Weights of a small rotation predictor.
Model: 3.31M parameters, 48-pixel images, norm batchnorm, activation relu, depths [2, 4, 2].
Training: soap at rate 0.0023, 4100 steps, batches of 256.
Data: trained on photos with spoken descriptions (Open Images, Localized Narratives), 101725 training examples, 10.3 epochs.
Rows from block 5, named by matrix and row number. Rows with one number belong to one channel. Each number is 50 + 12 x the weight over its row's rms, rounded and kept within 0 to 99. All counts start at 0. After the name is the row's rms in percent of the matrix's.
# convs0: first 3x3 conv (model.blocks.5.convs.0.weight, 144x144x3x3), inputs 32-39, a 3x3 kernel for each
# convs1: second 3x3 conv (model.blocks.5.convs.1.weight, 144x144x3x3, transposed), outputs 32-39, a 3x3 kernel for each
convs0.57 106:50 50 50 63 50 50 76 50 50 27 50 58 50 50 41 50 27 50 26 50 50 50 50 67 28 35 38 36 66 50 50 50 33 50 50 50 50 64 78 50 03 50 50 50 39 50 50 50 24 50 50 50 19 50 50 21 50 60 36 50 65 74 50 50 50 29 50 50 72 50 76 76
convs1.57 107:50 50 24 50 50 43 61 27 50 30 30 66 50 50 50 18 50 50 50 50 79 50 50 27 50 50 50 50 83 50 50 50 35 50 50 50 50 50 59 69 61 50 50 36 50 50 50 50 50 50 67 15 50 50 60 50 50 50 50 50 50 50 50 50 50 71 50 50 50 50 84 40
convs0.58 107:50 50 50 50 50 50 50 50 50 34 50 50 50 50 50 50 63 63 50 50 50 68 50 38 50 50 50 44 29 50 50 89 33 71 89 50 81 50 36 60 50 50 50 50 50 50 50 50 50 29 50 50 50 50 50 50 41 50 50 58 50 50 50 65 50 50 43 50 50 34 88 74
convs1.58 103:50 50 50 50 50 50 50 50 50 20 78 50 40 50 50 50 50 50 28 50 50 32 50 50 40 63 35 50 75 50 50 50 23 50 50 50 50 50 50 50 50 31 50 69 50 50 50 35 50 50 69 50 50 66 68 50 50 50 33 50 17 50 50 50 50 62 50 50 74 50 50 50
convs0.59 108:50 50 24 50 21 66 27 50 50 50 50 50 50 50 50 50 50 50 50 50 50 50 50 50 50 50 50 50 62 50 50 71 84 50 50 75 19 50 50 72 50 50 50 50 32 66 50 50 50 50 37 50 50 39 50 50 37 50 50 50 23 50 50 50 50 33 50 50 50 50 50 37
convs1.59 106:50 50 50 50 50 50 50 50 50 50 50 68 50 78 50 50 64 50 50 50 54 50 40 50 43 94 62 69 50 50 50 50 50 50 50 36 50 50 50 50 50 38 50 50 50 50 50 50 50 50 40 50 61 50 50 71 50 60 50 50 50 50 30 50 50 50 50 50 50 64 28 50
convs0.60 101:50 56 50 50 31 25 65 50 43 50 50 50 50 34 31 50 23 50 78 50 50 50 50 50 38 50 50 50 91 69 50 61 34 37 28 50 50 50 50 50 35 32 28 50 50 50 50 50 50 50 50 50 50 50 50 50 50 21 88 50 37 79 37 50 50 50 28 50 68 50 50 50
convs1.60 102:34 50 43 50 50 50 21 50 50 50 64 93 58 50 37 69 50 50 50 36 43 62 50 50 50 50 50 50 50 50 50 50 50 50 50 50 50 50 50 50 65 50 60 50 50 50 50 50 50 50 50 74 50 50 60 50 77 50 61 75 50 50 66 50 79 50 50 50 50 50 50 29
convs0.61 114:50 50 50 50 50 50 50 50 50 50 79 34 66 50 50 53 50 50 50 59 50 50 50 56 32 30 70 63 50 50 50 50 50 50 50 74 59 50 50 50 33 50 45 84 25 50 50 50 50 50 41 50 22 50 77 74 50 32 50 32 50 20 50 50 71 34 50 64 60 50 50 50
convs1.61 107:50 50 50 50 50 50 50 50 36 50 61 50 50 50 50 65 50 50 50 50 50 50 50 35 61 50 17 45 50 50 50 50 50 50 50 50 50 39 50 50 70 50 50 24 50 50 50 40 50 34 50 50 50 50 50 50 50 50 29 50 50 50 35 50 50 76 50 69 23 50 62 31
convs0.62 085:50 50 50 50 66 50 39 50 50 50 50 60 50 50 58 50 50 50 50 62 50 50 84 50 63 72 50 50 50 50 50 79 50 50 50 50 50 50 78 50 50 76 50 50 50 50 50 71 50 85 50 50 50 50 50 87 50 50 50 50 50 50 50 77 50 21 50 50 50 50 50 29
convs1.62 094:13 50 50 27 35 50 32 50 93 50 38 50 27 50 50 50 50 50 50 46 50 50 50 50 50 50 50 50 50 50 50 50 50 50 50 67 50 50 66 50 59 50 50 50 12 39 50 50 50 22 62 26 50 50 50 50 50 61 50 50 50 50 60 50 50 50 50 50 50 50 70 50
convs0.63 094:50 50 50 41 50 50 50 87 59 15 50 50 18 63 50 50 50 36 25 50 50 50 50 50 50 28 50 50 50 50 50 50 50 50 50 50 68 50 50 50 50 50 38 50 09 50 54 24 35 50 50 50 50 50 50 50 50 50 35 50 21 73 50 50 50 50 50 17 50 50 50 50
convs1.63 101:76 84 50 96 65 83 50 50 50 50 50 50 50 50 28 50 20 50 67 50 67 50 50 36 50 50 50 82 50 50 68 50 50 50 50 50 50 50 50 92 50 50 50 50 50 50 50 30 27 13 50 50 15 59 50 79 50 50 64 50 50 50 50 50 50 39 50 50 38 50 63 67
convs0.64 096:50 50 50 50 50 50 50 50 50 39 50 50 50 55 50 61 50 68 50 50 50 31 50 50 50 50 50 58 50 50 69 39 25 28 50 50 50 50 29 50 50 50 50 29 99 50 50 36 50 50 50 50 50 50 33 50 50 50 65 50 36 50 50 41 72 50 50 50 50 50 50 50
convs1.64 091:50 50 50 50 50 27 31 29 50 50 79 50 50 23 50 50 50 50 50 66 50 86 50 50 75 64 50 32 39 50 50 32 50 50 50 50 50 32 50 50 28 50 50 50 50 35 39 62 50 50 76 50 32 50 50 39 15 50 14 50 50 50 50 71 67 82 70 73 71 36 50 65
convs0.65 095:67 26 50 50 50 50 50 50 50 50 50 50 70 30 50 69 50 50 50 50 50 50 50 20 96 50 16 50 50 50 50 50 99 50 50 62 50 28 59 50 50 68 50 50 50 50 50 09 50 50 27 50 50 50 50 50 50 50 50 50 29 50 50 32 62 50 71 50 50 50 50 50
convs1.65 082:50 50 86 50 50 50 50 62 50 50 50 50 50 50 50 50 50 50 50 50 50 50 50 19 50 50 50 50 50 80 07 50 50 50 50 50 50 50 69 50 50 50 50 50 60 50 50 50 83 50 50 66 50 50 50 23 50 26 50 50 35 82 50 50 50 50 66 12 50 50 50 50
convs0.66 091:50 50 50 69 50 50 50 50 50 50 31 50 50 50 50 50 50 50 50 39 50 70 50 50 50 50 68 50 33 50 50 75 50 50 50 50 15 50 50 50 50 80 50 50 50 19 50 50 50 50 50 50 50 33 50 50 50 50 50 50 50 41 50 50 34 50 17 50 50 58 50 50
convs1.66 099:50 50 50 32 50 24 50 50 43 50 50 50 50 50 33 50 50 63 50 62 50 67 50 50 50 50 50 50 50 50 50 50 30 50 11 50 50 50 50 75 50 50 78 50 50 50 50 50 50 39 50 43 50 50 50 50 38 50 50 50 50 50 50 91 50 62 50 50 50 50 87 50
convs0.67 105:50 50 50 33 33 65 50 50 50 50 50 64 50 50 78 50 50 50 50 50 50 17 77 40 50 50 50 50 50 50 50 50 50 49 45 50 31 50 50 50 50 21 50 50 32 39 50 24 50 32 27 50 50 30 50 27 80 50 50 50 50 56 50 50 31 68 50 50 50 50 50 50
convs1.67 106:50 50 50 50 50 50 50 50 50 64 50 50 50 57 50 50 70 50 50 34 40 50 50 62 30 50 50 16 23 57 71 31 66 50 50 50 43 50 50 50 38 50 50 50 50 50 50 50 39 50 50 50 59 50 58 50 50 32 50 50 50 50 50 50 50 50 50 30 30 50 42 50
convs0.68 112:50 50 18 68 21 50 50 50 50 50 50 50 50 50 50 50 41 50 50 50 50 14 62 50 50 50 50 50 50 50 38 50 50 50 69 50 50 50 41 50 50 50 50 50 50 50 32 50 32 37 38 50 50 50 63 31 50 50 50 50 37 24 69 50 50 50 50 50 50 50 50 50
convs1.68 107:26 50 50 50 67 50 50 50 50 50 50 42 50 42 50 50 50 50 60 50 50 50 50 70 73 50 50 50 50 50 50 50 50 50 50 50 50 50 35 35 50 50 36 50 50 50 21 50 50 50 50 50 50 31 50 66 50 50 50 36 62 73 27 37 29 50 39 72 27 65 59 50
convs0.69 106:50 77 50 61 50 50 50 50 50 50 50 50 36 64 34 50 30 73 50 50 50 50 50 32 50 50 50 50 70 50 50 78 50 50 50 28 50 50 50 33 50 31 50 50 50 39 50 87 50 50 50 33 36 50 58 50 50 50 50 50 50 50 48 50 50 50 50 63 50 50 50 50
convs1.69 103:55 50 60 50 50 50 79 50 50 57 50 42 50 50 39 57 50 70 50 50 50 50 50 25 50 50 50 50 50 50 69 26 50 50 50 50 23 50 50 50 50 50 50 50 72 50 64 50 67 50 70 50 69 50 50 50 50 50 50 50 50 50 50 50 92 50 50 50 11 50 50 50
convs0.70 095:50 50 50 35 50 50 50 50 50 50 50 50 82 50 38 59 50 28 50 50 50 50 64 38 50 50 50 50 50 27 50 50 50 50 50 50 50 50 65 83 50 50 50 58 50 50 15 30 50 50 50 60 50 30 50 33 50 50 50 50 50 50 50 87 50 50 50 50 35 24 50 50
convs1.70 099:33 50 50 50 46 50 28 28 50 50 50 50 50 50 50 50 50 50 30 50 50 50 36 50 50 50 50 50 59 34 50 50 50 50 50 50 50 27 50 78 50 50 18 50 63 50 50 66 30 50 36 50 50 50 50 50 74 61 50 50 38 50 50 68 50 62 30 50 50 50 50 50
convs0.71 096:50 50 30 50 50 19 50 50 50 50 50 33 50 50 35 50 65 50 89 50 80 63 50 50 50 50 71 14 50 50 50 50 38 80 50 50 50 36 50 50 50 50 50 50 50 50 38 50 50 50 50 50 34 50 50 50 72 50 50 50 50 50 50 36 71 50 50 19 77 76 32 35
convs1.71 106:50 23 36 75 34 61 61 50 39 41 50 50 50 50 35 27 50 50 50 50 50 50 68 50 50 50 50 50 50 50 50 50 50 50 44 50 50 39 50 50 50 35 50 50 50 50 50 50 21 50 36 34 50 50 50 66 21 71 50 50 38 50 50 50 27 50 24 50 84 63 50 50
convs0.72 097:29 50 50 35 50 38 28 65 50 50 50 99 28 50 50 50 50 50 39 36 77 50 50 68 50 32 50 50 50 38 31 50 30 50 30 50 40 50 50 50 31 28 50 50 61 50 50 50 50 50 37 22 50 50 50 40 50 50 50 50 50 50 50 50 65 44 50 50 21 43 50 50
convs1.72 098:50 50 66 89 50 15 50 62 50 70 50 65 50 50 61 50 83 62 50 24 50 50 09 50 50 37 77 50 50 50 66 85 18 50 50 50 50 50 67 50 50 71 50 50 50 50 50 50 50 50 63 50 50 50 18 50 50 50 50 50 50 50 50 50 37 50 50 50 50 50 50 50
convs0.73 107:50 48 68 50 50 50 50 63 50 50 27 79 50 50 50 50 50 29 50 50 50 40 50 50 33 50 50 13 74 50 50 50 28 62 25 63 50 50 15 50 50 50 50 22 50 65 39 74 50 84 66 50 50 72 50 65 50 50 50 50 50 50 50 20 50 50 50 40 61 50 50 50
convs1.73 105:23 50 79 50 50 70 50 58 33 50 31 50 50 50 50 50 28 50 39 50 50 77 50 50 65 50 37 50 39 39 50 69 50 50 50 50 50 50 77 50 50 28 50 50 50 50 50 50 50 50 50 50 50 50 50 50 25 50 50 42 50 50 32 63 50 50 50 39 18 50 50 50
convs0.74 103:50 50 50 50 50 50 50 50 50 50 50 66 50 50 90 50 50 50 50 50 50 50 66 50 19 39 50 39 50 50 50 23 73 50 50 50 50 61 35 50 63 50 50 50 50 50 50 50 50 50 34 50 27 50 50 50 50 50 50 50 26 50 50 50 50 68 31 50 50 42 50 50
convs1.74 097:50 50 50 50 50 50 50 50 29 50 50 50 50 53 50 50 50 50 50 50 50 34 81 50 50 50 50 65 50 50 70 50 18 60 50 50 50 50 50 50 28 57 50 76 68 50 50 50 33 50 65 50 50 50 74 50 50 50 50 50 50 72 50 50 50 50 43 50 50 50 43 36
convs0.75 099:50 50 50 50 50 50 50 31 50 50 37 45 36 50 32 50 50 50 44 50 50 50 50 67 50 50 50 50 33 50 50 50 50 30 50 50 50 50 50 39 87 61 50 50 50 50 50 50 50 50 74 50 60 50 50 79 55 50 50 50 50 15 50 50 50 50 50 26 50 50 50 50
convs1.75 104:50 50 50 70 80 76 50 50 34 50 72 50 64 50 50 69 50 50 69 50 50 50 50 50 69 50 62 50 50 50 50 50 50 50 58 50 50 50 50 50 50 50 50 63 50 50 50 50 72 50 50 50 50 50 50 50 60 50 50 50 73 76 74 68 50 76 50 50 50 50 50 56
convs0.76 100:50 27 50 50 50 26 50 79 99 50 50 68 50 29 29 50 19 50 50 50 50 50 50 50 50 50 79 50 50 03 50 50 50 50 50 27 89 50 25 50 50 50 50 50 47 50 50 50 50 50 61 33 67 79 52 37 50 65 34 26 50 37 50 35 50 50 50 50 50 84 92 50
convs1.76 098:50 50 50 82 50 50 50 50 50 75 50 50 70 50 60 50 50 50 50 50 65 63 50 50 50 26 50 79 50 69 50 50 62 50 18 50 50 50 50 50 50 50 50 50 65 69 50 50 50 63 50 50 50 34 50 50 70 50 50 50 28 50 50 79 50 33 50 50 50 50 34 50
convs0.77 097:50 50 50 43 50 50 63 50 50 50 50 50 50 50 50 50 50 50 50 23 69 50 50 91 50 50 68 50 50 50 31 73 50 50 50 50 50 68 50 70 87 50 50 43 50 50 50 37 50 50 50 26 73 70 32 50 50 50 50 50 50 33 50 50 58 50 50 68 50 50 40 88
convs1.77 091:50 50 50 65 50 50 50 50 50 50 35 50 79 50 50 24 50 61 50 33 67 50 31 58 50 50 84 50 50 37 50 83 29 50 50 50 50 50 50 50 50 50 50 50 50 35 50 85 50 50 71 50 50 50 50 50 50 21 50 61 50 50 50 50 39 31 50 71 50 50 78 50
convs0.78 092:50 50 50 29 50 50 50 50 50 50 73 50 50 50 50 50 35 50 50 50 50 50 35 38 28 50 50 78 74 56 50 62 50 72 50 50 50 50 50 50 23 36 62 73 50 50 50 50 50 50 50 50 50 50 50 50 50 50 50 50 50 50 50 50 50 50 50 50 50 50 28 50
convs1.78 094:50 50 27 50 50 50 50 32 50 50 50 74 50 50 67 50 50 25 28 44 50 50 50 67 50 50 50 50 64 50 50 73 50 50 30 50 69 23 50 50 50 35 50 50 20 50 50 50 29 50 50 50 50 50 56 50 50 50 50 50 27 50 50 31 60 50 50 50 26 68 50 50
convs0.79 097:29 50 28 36 50 34 50 50 71 50 50 50 50 50 22 50 50 50 50 50 50 50 50 50 50 50 42 50 50 50 50 26 10 50 50 50 50 50 28 50 28 19 50 50 37 50 70 50 50 50 89 50 50 50 50 50 67 50 50 50 50 50 50 50 50 50 75 29 50 50 38 50
convs1.79 105:39 50 50 50 50 50 50 50 08 67 50 64 50 39 50 50 37 50 42 50 36 50 50 50 70 50 72 81 50 63 50 50 50 50 50 50 50 50 29 50 68 50 50 50 50 50 50 50 50 50 50 50 50 58 50 50 50 94 37 65 31 50 50 50 50 50 50 61 50 50 30 64
convs0.80 100:50 50 50 50 24 34 37 50 50 50 36 50 50 31 50 79 50 50 50 50 50 76 34 50 50 50 50 50 50 50 50 50 50 50 50 50 50 57 50 31 50 35 50 50 33 35 50 50 50 50 50 76 50 50 50 50 37 50 50 43 50 50 50 74 74 50 50 50 50 50 50 71
convs1.80 099:50 36 50 32 50 87 15 50 50 50 62 50 50 50 71 50 39 50 56 50 50 50 50 50 50 50 50 33 50 50 31 50 50 34 50 50 50 38 50 50 58 50 50 50 63 31 30 21 50 05 47 72 71 50 50 26 21 50 50 50 50 17 32 50 50 50 62 50 50 50 50 50
convs0.81 106:50 50 32 50 50 69 50 50 67 68 64 50 50 50 85 50 50 66 62 29 50 50 50 50 30 50 50 50 50 50 50 50 50 50 50 50 50 32 29 50 50 50 50 50 50 29 50 28 50 50 50 66 63 78 46 50 50 59 50 50 50 50 37 70 50 64 50 50 50 50 50 50
convs1.81 108:50 50 50 50 50 50 50 50 50 50 43 50 50 50 50 50 76 50 50 37 50 50 30 66 68 50 75 77 38 27 18 58 50 50 39 63 50 50 50 50 61 75 50 50 50 50 50 50 50 50 50 50 72 65 50 50 63 50 34 50 40 50 50 74 50 50 50 50 21 50 82 59
convs0.82 103:50 50 50 44 50 50 50 50 50 50 50 50 50 50 50 50 18 50 50 50 50 35 50 50 50 50 62 76 50 50 64 50 50 50 50 50 50 50 50 50 50 50 50 50 50 41 28 71 30 69 39 50 50 50 50 50 50 25 57 50 50 25 50 50 50 70 36 50 50 50 50 50
convs1.82 106:72 50 50 50 66 50 24 50 62 50 50 50 50 27 21 50 50 50 64 50 50 50 50 50 28 50 50 50 50 50 81 50 50 34 50 37 28 65 43 50 50 50 50 50 50 17 50 38 50 50 50 50 50 50 50 67 30 50 50 50 50 50 50 50 50 50 66 50 50 50 34 50
convs0.83 099:82 82 79 50 50 50 33 26 50 37 50 50 50 50 50 62 60 50 50 50 11 24 67 72 50 50 50 50 50 60 50 50 78 50 63 50 77 50 72 79 50 50 35 50 25 77 32 50 39 50 78 26 50 50 44 29 50 50 50 85 63 50 50 50 14 50 50 50 50 30 65 50
convs1.83 101:50 50 77 50 68 50 50 50 18 50 50 33 50 50 50 65 50 68 50 50 50 50 50 75 50 78 68 50 50 50 50 50 19 50 50 78 50 50 50 50 50 50 50 50 50 31 78 50 50 50 50 65 50 79 50 50 38 36 50 25 50 50 50 50 50 50 50 25 50 73 75 50
convs0.84 099:50 50 50 50 50 50 50 50 50 50 34 66 36 50 50 50 50 33 18 50 50 50 50 50 50 50 50 50 50 50 50 50 50 50 50 50 37 72 29 59 70 65 50 50 84 50 50 39 50 50 50 50 75 50 50 50 50 50 50 50 50 50 50 50 50 50 50 50 50 50 39 50
convs1.84 098:50 99 50 27 79 59 50 50 14 50 50 50 50 77 63 50 50 50 32 50 50 50 79 50 50 50 50 50 50 50 31 06 50 50 50 50 17 50 70 32 14 50 50 24 50 50 56 50 37 50 50 61 50 50 50 65 50 64 68 50 50 50 84 50 76 50 70 50 33 50 66 50
convs0.85 103:50 50 88 75 50 68 50 50 31 81 50 50 50 50 50 50 50 50 50 50 63 62 50 41 50 34 50 37 75 50 50 80 50 74 50 50 24 58 50 50 50 50 50 50 86 50 50 50 33 50 30 50 50 50 50 50 50 50 50 50 50 50 50 50 73 72 78 50 50 50 50 26
convs1.85 100:50 50 50 69 72 50 50 58 50 50 50 21 69 28 50 39 31 83 50 50 50 50 50 50 50 50 50 50 67 50 50 50 50 50 39 50 50 50 29 50 50 62 68 50 82 60 33 41 50 38 50 50 50 31 50 50 50 50 50 64 31 50 27 50 50 50 50 90 33 50 32 50
convs0.86 102:50 50 72 25 50 50 50 50 50 72 50 50 50 64 72 50 50 50 50 50 76 69 50 50 50 69 66 50 80 80 50 78 50 77 14 70 50 50 50 69 50 50 45 50 50 50 50 50 50 50 50 23 71 50 50 66 22 50 31 38 50 23 52 50 30 50 50 50 50 50 99 50
convs1.86 095:90 63 50 69 50 50 50 50 50 50 50 50 50 50 50 50 66 67 50 50 35 50 50 75 50 77 50 27 50 50 50 50 50 50 34 50 50 50 76 25 50 50 50 50 50 67 50 50 50 50 50 50 50 50 50 74 50 50 50 50 50 50 50 50 50 50 50 50 50 23 50 50
convs0.87 085:50 50 50 50 50 50 50 50 50 45 50 66 50 50 50 34 50 50 50 67 50 50 50 50 50 50 50 50 50 29 50 36 50 33 50 50 34 29 50 50 50 32 34 50 50 50 72 50 50 50 50 39 50 50 26 50 61 50 69 65 50 50 50 50 50 50 72 50 50 50 30 40
convs1.87 090:80 77 81 50 68 50 50 50 50 63 50 50 50 50 50 50 50 50 50 50 50 50 50 50 50 50 50 61 50 50 71 50 50 50 50 50 50 50 50 50 50 50 50 86 50 50 77 29 50 50 50 50 50 50 50 50 50 50 50 50 50 50 50 42 50 50 50 50 50 66 50 50
convs0.88 107:65 50 69 50 75 50 50 50 50 50 50 50 61 50 50 54 50 50 50 74 50 81 50 31 50 63 64 18 25 50 80 88 32 50 50 87 50 58 25 50 76 89 50 67 50 35 50 50 50 50 42 50 50 50 50 50 77 43 50 42 50 36 24 50 74 50 50 50 93 50 37 50
convs1.88 107:50 50 50 74 50 50 26 75 50 50 58 50 50 50 50 50 50 50 50 82 50 40 50 82 50 50 62 38 50 50 73 69 34 50 50 50 50 50 50 50 50 65 50 50 50 50 50 50 30 50 50 15 39 50 50 68 50 79 50 50 50 50 50 50 50 50 50 50 30 50 67 31
convs0.89 100:75 50 50 50 50 50 71 68 50 50 50 50 50 50 35 50 50 50 50 50 50 50 50 50 50 61 35 50 50 50 36 50 50 67 50 43 32 22 50 50 50 50 50 50 67 50 50 50 50 50 29 50 50 50 50 50 50 50 50 50 50 50 33 50 50 50 50 69 50 72 50 50
convs1.89 106:50 71 50 65 50 50 50 50 50 50 50 50 50 50 50 50 70 50 50 32 40 50 50 50 50 35 50 31 72 38 50 86 50 50 50 50 50 66 50 50 50 50 80 79 21 50 84 50 50 50 37 61 21 66 50 83 54 39 50 74 50 41 50 50 50 40 42 50 19 50 59 50
convs0.90 096:28 50 50 40 39 50 16 50 34 50 50 59 35 50 50 24 50 53 63 40 50 32 73 50 16 72 50 50 50 50 50 50 53 20 50 31 50 50 66 76 50 81 50 50 68 68 50 80 50 50 50 50 50 50 69 50 50 44 66 50 27 50 50 50 50 23 26 50 71 33 50 50
convs1.90 097:50 33 50 50 50 18 50 50 89 50 50 50 50 50 50 50 73 28 50 50 40 50 50 50 50 50 50 50 65 80 50 50 50 36 50 33 50 50 50 50 50 50 50 50 50 30 50 50 50 50 50 50 54 20 50 50 89 50 50 50 50 50 36 50 27 42 50 50 36 75 50 50
convs0.91 089:50 50 50 50 26 50 50 50 50 32 50 50 50 41 50 50 50 50 50 50 50 57 38 50 72 50 50 50 32 50 19 50 50 37 50 50 74 50 26 50 50 50 50 50 29 50 50 50 50 50 38 80 50 35 50 50 50 50 71 35 50 50 24 50 50 50 50 50 50 79 50 50
convs1.91 096:50 69 50 65 50 71 50 38 50 44 50 50 50 50 50 50 50 50 50 50 50 35 50 50 43 82 50 50 50 50 50 32 50 50 50 63 50 50 50 17 50 50 55 33 32 50 50 50 56 50 69 50 16 50 50 25 50 50 25 73 50 29 00 50 50 27 50 50 50 50 63 50
convs0.92 105:50 50 50 66 50 33 24 50 68 71 50 50 50 50 50 58 50 50 50 50 50 31 50 50 50 50 32 50 50 50 50 29 50 66 50 45 60 50 50 50 50 50 50 67 50 72 50 31 50 50 50 34 14 50 50 50 50 50 50 37 50 50 30 50 50 50 60 50 50 50 35 29
convs1.92 104:50 50 50 50 81 50 74 50 72 62 28 50 50 73 50 50 50 50 50 50 59 50 50 50 50 50 50 50 74 50 33 50 50 62 50 26 50 50 50 50 50 50 50 50 50 24 39 50 72 38 28 50 23 50 50 50 50 73 50 27 50 26 50 29 77 63 50 68 30 18 50 50
convs0.93 088:68 50 78 81 50 50 55 75 50 50 50 14 16 50 50 75 50 50 50 50 50 50 50 50 50 50 50 50 62 50 50 75 50 50 50 50 50 50 50 50 50 46 50 50 50 50 25 50 50 50 50 50 62 50 69 50 50 50 50 50 50 50 50 72 50 50 50 50 50 73 50 50
convs1.93 089:50 50 50 50 50 50 50 27 36 50 50 50 27 50 50 35 37 50 50 50 50 56 50 68 68 50 50 50 58 50 81 50 50 50 50 50 50 50 50 50 00 50 50 41 50 35 70 50 41 35 50 22 50 50 50 50 50 71 50 50 50 50 34 50 50 50 50 50 50 69 62 50
convs0.94 095:50 50 50 16 26 31 50 34 34 50 30 50 30 50 37 50 50 50 50 50 50 50 50 50 50 50 50 50 22 50 50 22 50 50 50 50 50 11 50 50 50 50 50 56 50 50 24 50 50 67 50 39 50 64 50 50 38 50 50 50 50 50 73 59 50 50 50 50 50 50 50 50
convs1.94 105:61 50 50 32 50 50 62 66 50 50 50 34 50 38 35 74 50 23 50 50 50 50 50 50 75 50 50 50 50 50 11 50 30 50 80 50 73 50 50 50 50 65 50 50 41 50 50 59 50 50 50 29 50 50 50 50 71 75 81 50 92 34 56 50 65 50 50 50 50 50 50 83
convs0.95 091:50 58 66 87 50 50 50 50 50 40 24 50 15 50 50 50 28 50 50 64 50 50 59 50 17 50 45 65 50 50 55 50 26 50 50 61 50 50 70 50 50 50 50 50 50 50 50 18 50 50 50 50 27 50 39 50 26 50 50 50 50 50 50 50 66 57 67 50 50 50 50 50
convs1.95 097:50 50 23 50 50 50 50 72 50 50 38 50 50 50 63 50 50 50 50 72 59 50 77 85 50 50 50 50 73 74 64 50 50 50 64 50 50 50 50 41 50 67 50 50 50 21 50 50 50 50 26 71 50 50 28 24 50 34 50 36 63 50 50 50 50 33 50 27 50 50 61 22
convs0.96 100:50 50 65 50 50 50 50 55 50 41 50 34 50 50 63 83 50 50 17 50 99 19 50 50 27 50 50 33 67 50 39 70 50 39 50 71 18 50 50 50 16 26 58 50 25 50 50 19 50 13 23 50 50 50 75 50 50 50 50 50 50 50 50 50 50 81 36 50 50 50 78 35
convs1.96 095:50 85 50 50 50 21 50 28 50 41 50 50 50 50 50 50 50 50 50 50 50 50 50 50 22 50 50 50 22 50 50 60 42 50 85 50 50 50 50 23 50 50 50 50 50 50 36 50 50 50 50 50 50 50 50 50 50 50 50 50 50 82 50 50 39 60 50 50 50 50 50 50
convs0.97 089:50 50 75 50 50 50 50 50 50 20 61 68 50 50 50 50 22 50 50 50 32 50 50 50 56 50 50 50 50 50 22 50 50 50 79 50 29 50 50 85 50 50 77 71 69 50 20 50 50 50 50 50 50 50 50 50 50 50 50 68 50 22 50 14 50 50 50 50 23 10 50 50
convs1.97 091:50 50 50 50 44 70 50 50 50 50 87 27 87 50 50 34 50 50 50 50 50 50 50 34 50 50 24 50 50 50 50 50 50 50 50 50 68 50 50 35 50 50 50 50 35 50 29 50 19 72 50 22 50 50 65 99 69 50 80 68 50 50 50 77 16 50 24 50 50 50 50 66
convs0.98 112:50 50 50 28 34 29 38 27 50 50 33 50 50 50 50 50 50 27 50 50 50 68 50 50 50 50 26 50 50 50 50 26 50 50 20 20 66 79 50 50 50 50 50 50 14 66 50 50 50 50 50 50 50 50 30 70 50 50 50 50 50 50 50 68 50 50 50 31 50 50 50 50
convs1.98 112:32 50 50 50 69 50 50 50 58 50 65 50 50 64 50 50 50 50 26 50 42 50 50 29 50 50 50 63 50 73 18 50 35 34 50 50 50 50 90 70 50 50 16 75 50 50 50 50 69 50 67 86 50 50 50 26 99 77 50 33 46 50 50 50 50 50 50 52 50 50 50 50
convs0.99 107:85 50 50 50 50 50 50 50 50 31 50 50 50 50 50 50 50 50 50 37 59 50 50 35 50 50 50 50 35 50 68 50 50 50 87 50 37 50 65 16 50 50 50 50 50 50 29 17 50 50 50 50 50 50 43 50 50 50 50 50 71 50 50 50 50 67 30 50 36 50 50 50
convs1.99 105:64 50 50 50 50 50 50 35 50 50 50 50 50 50 69 22 50 50 50 37 50 50 50 50 50 63 50 79 66 50 50 50 50 50 50 37 50 50 29 66 51 50 50 50 50 50 35 50 53 50 50 50 73 36 50 62 50 55 77 50 50 50 50 44 50 50 50 50 50 50 66 50
convs0.100 099:65 50 50 50 50 50 50 68 50 60 50 50 50 20 50 37 81 50 70 45 50 50 50 71 50 50 50 50 41 50 72 15 50 50 50 50 50 50 50 50 50 50 50 50 50 62 50 50 50 50 38 45 50 50 50 50 31 50 50 50 76 61 50 38 50 50 41 30 50 31 53 50
convs1.100 097:56 67 70 50 50 80 50 50 50 50 50 50 50 71 50 41 50 50 59 63 50 50 50 50 50 50 50 50 50 50 50 50 50 50 50 11 50 73 50 50 50 50 37 50 34 50 29 76 73 50 50 50 50 50 70 76 50 50 50 50 50 50 74 46 50 50 50 50 50 50 29 50
convs0.101 096:50 50 50 50 50 50 59 50 50 50 29 50 50 50 50 36 17 50 50 50 50 73 21 50 50 40 74 59 28 50 50 71 50 50 50 04 57 50 50 50 50 15 31 50 15 50 50 40 50 50 51 50 50 50 50 50 50 50 50 50 50 50 50 50 50 50 50 50 50 50 50 50
convs1.101 101:50 50 50 28 50 50 50 72 50 32 50 50 50 50 37 61 35 74 50 30 50 50 50 69 50 50 50 23 78 24 50 50 50 63 33 27 77 50 62 50 29 50 50 50 22 50 50 50 50 50 69 50 23 50 50 85 50 32 50 50 70 50 50 50 50 50 50 50 70 50 50 50
convs0.102 101:50 50 32 28 50 50 50 34 50 50 50 50 50 50 50 50 72 71 50 50 50 50 50 50 83 50 50 50 50 50 86 50 50 50 44 50 50 50 50 63 50 50 50 50 50 72 50 50 54 50 50 50 50 50 76 50 50 50 87 50 50 50 50 70 50 32 61 36 50 31 50 50
convs1.102 097:05 50 50 39 50 85 50 50 50 50 50 50 50 50 56 50 28 60 50 50 27 50 61 50 50 50 50 75 50 50 50 50 50 32 50 50 25 67 39 50 50 50 50 50 50 39 39 61 65 50 50 22 50 34 50 60 50 50 14 83 50 50 28 31 68 50 37 38 34 50 24 50
convs0.103 097:50 50 69 50 40 50 40 50 73 50 50 66 50 35 41 50 50 32 50 28 50 50 50 63 50 33 70 50 50 50 50 50 50 50 50 50 50 36 50 33 50 50 50 50 50 50 61 50 50 89 30 50 50 50 87 50 50 87 75 50 69 50 50 50 50 50 50 62 50 50 38 50
convs1.103 096:50 50 50 50 50 50 50 73 50 29 50 66 69 50 50 28 50 50 50 50 50 50 50 61 50 50 30 39 74 50 50 50 32 35 50 50 24 50 50 50 19 50 50 50 50 50 50 36 50 30 50 67 33 50 50 68 50 50 71 50 84 50 50 60 27 50 50 50 54 50 50 50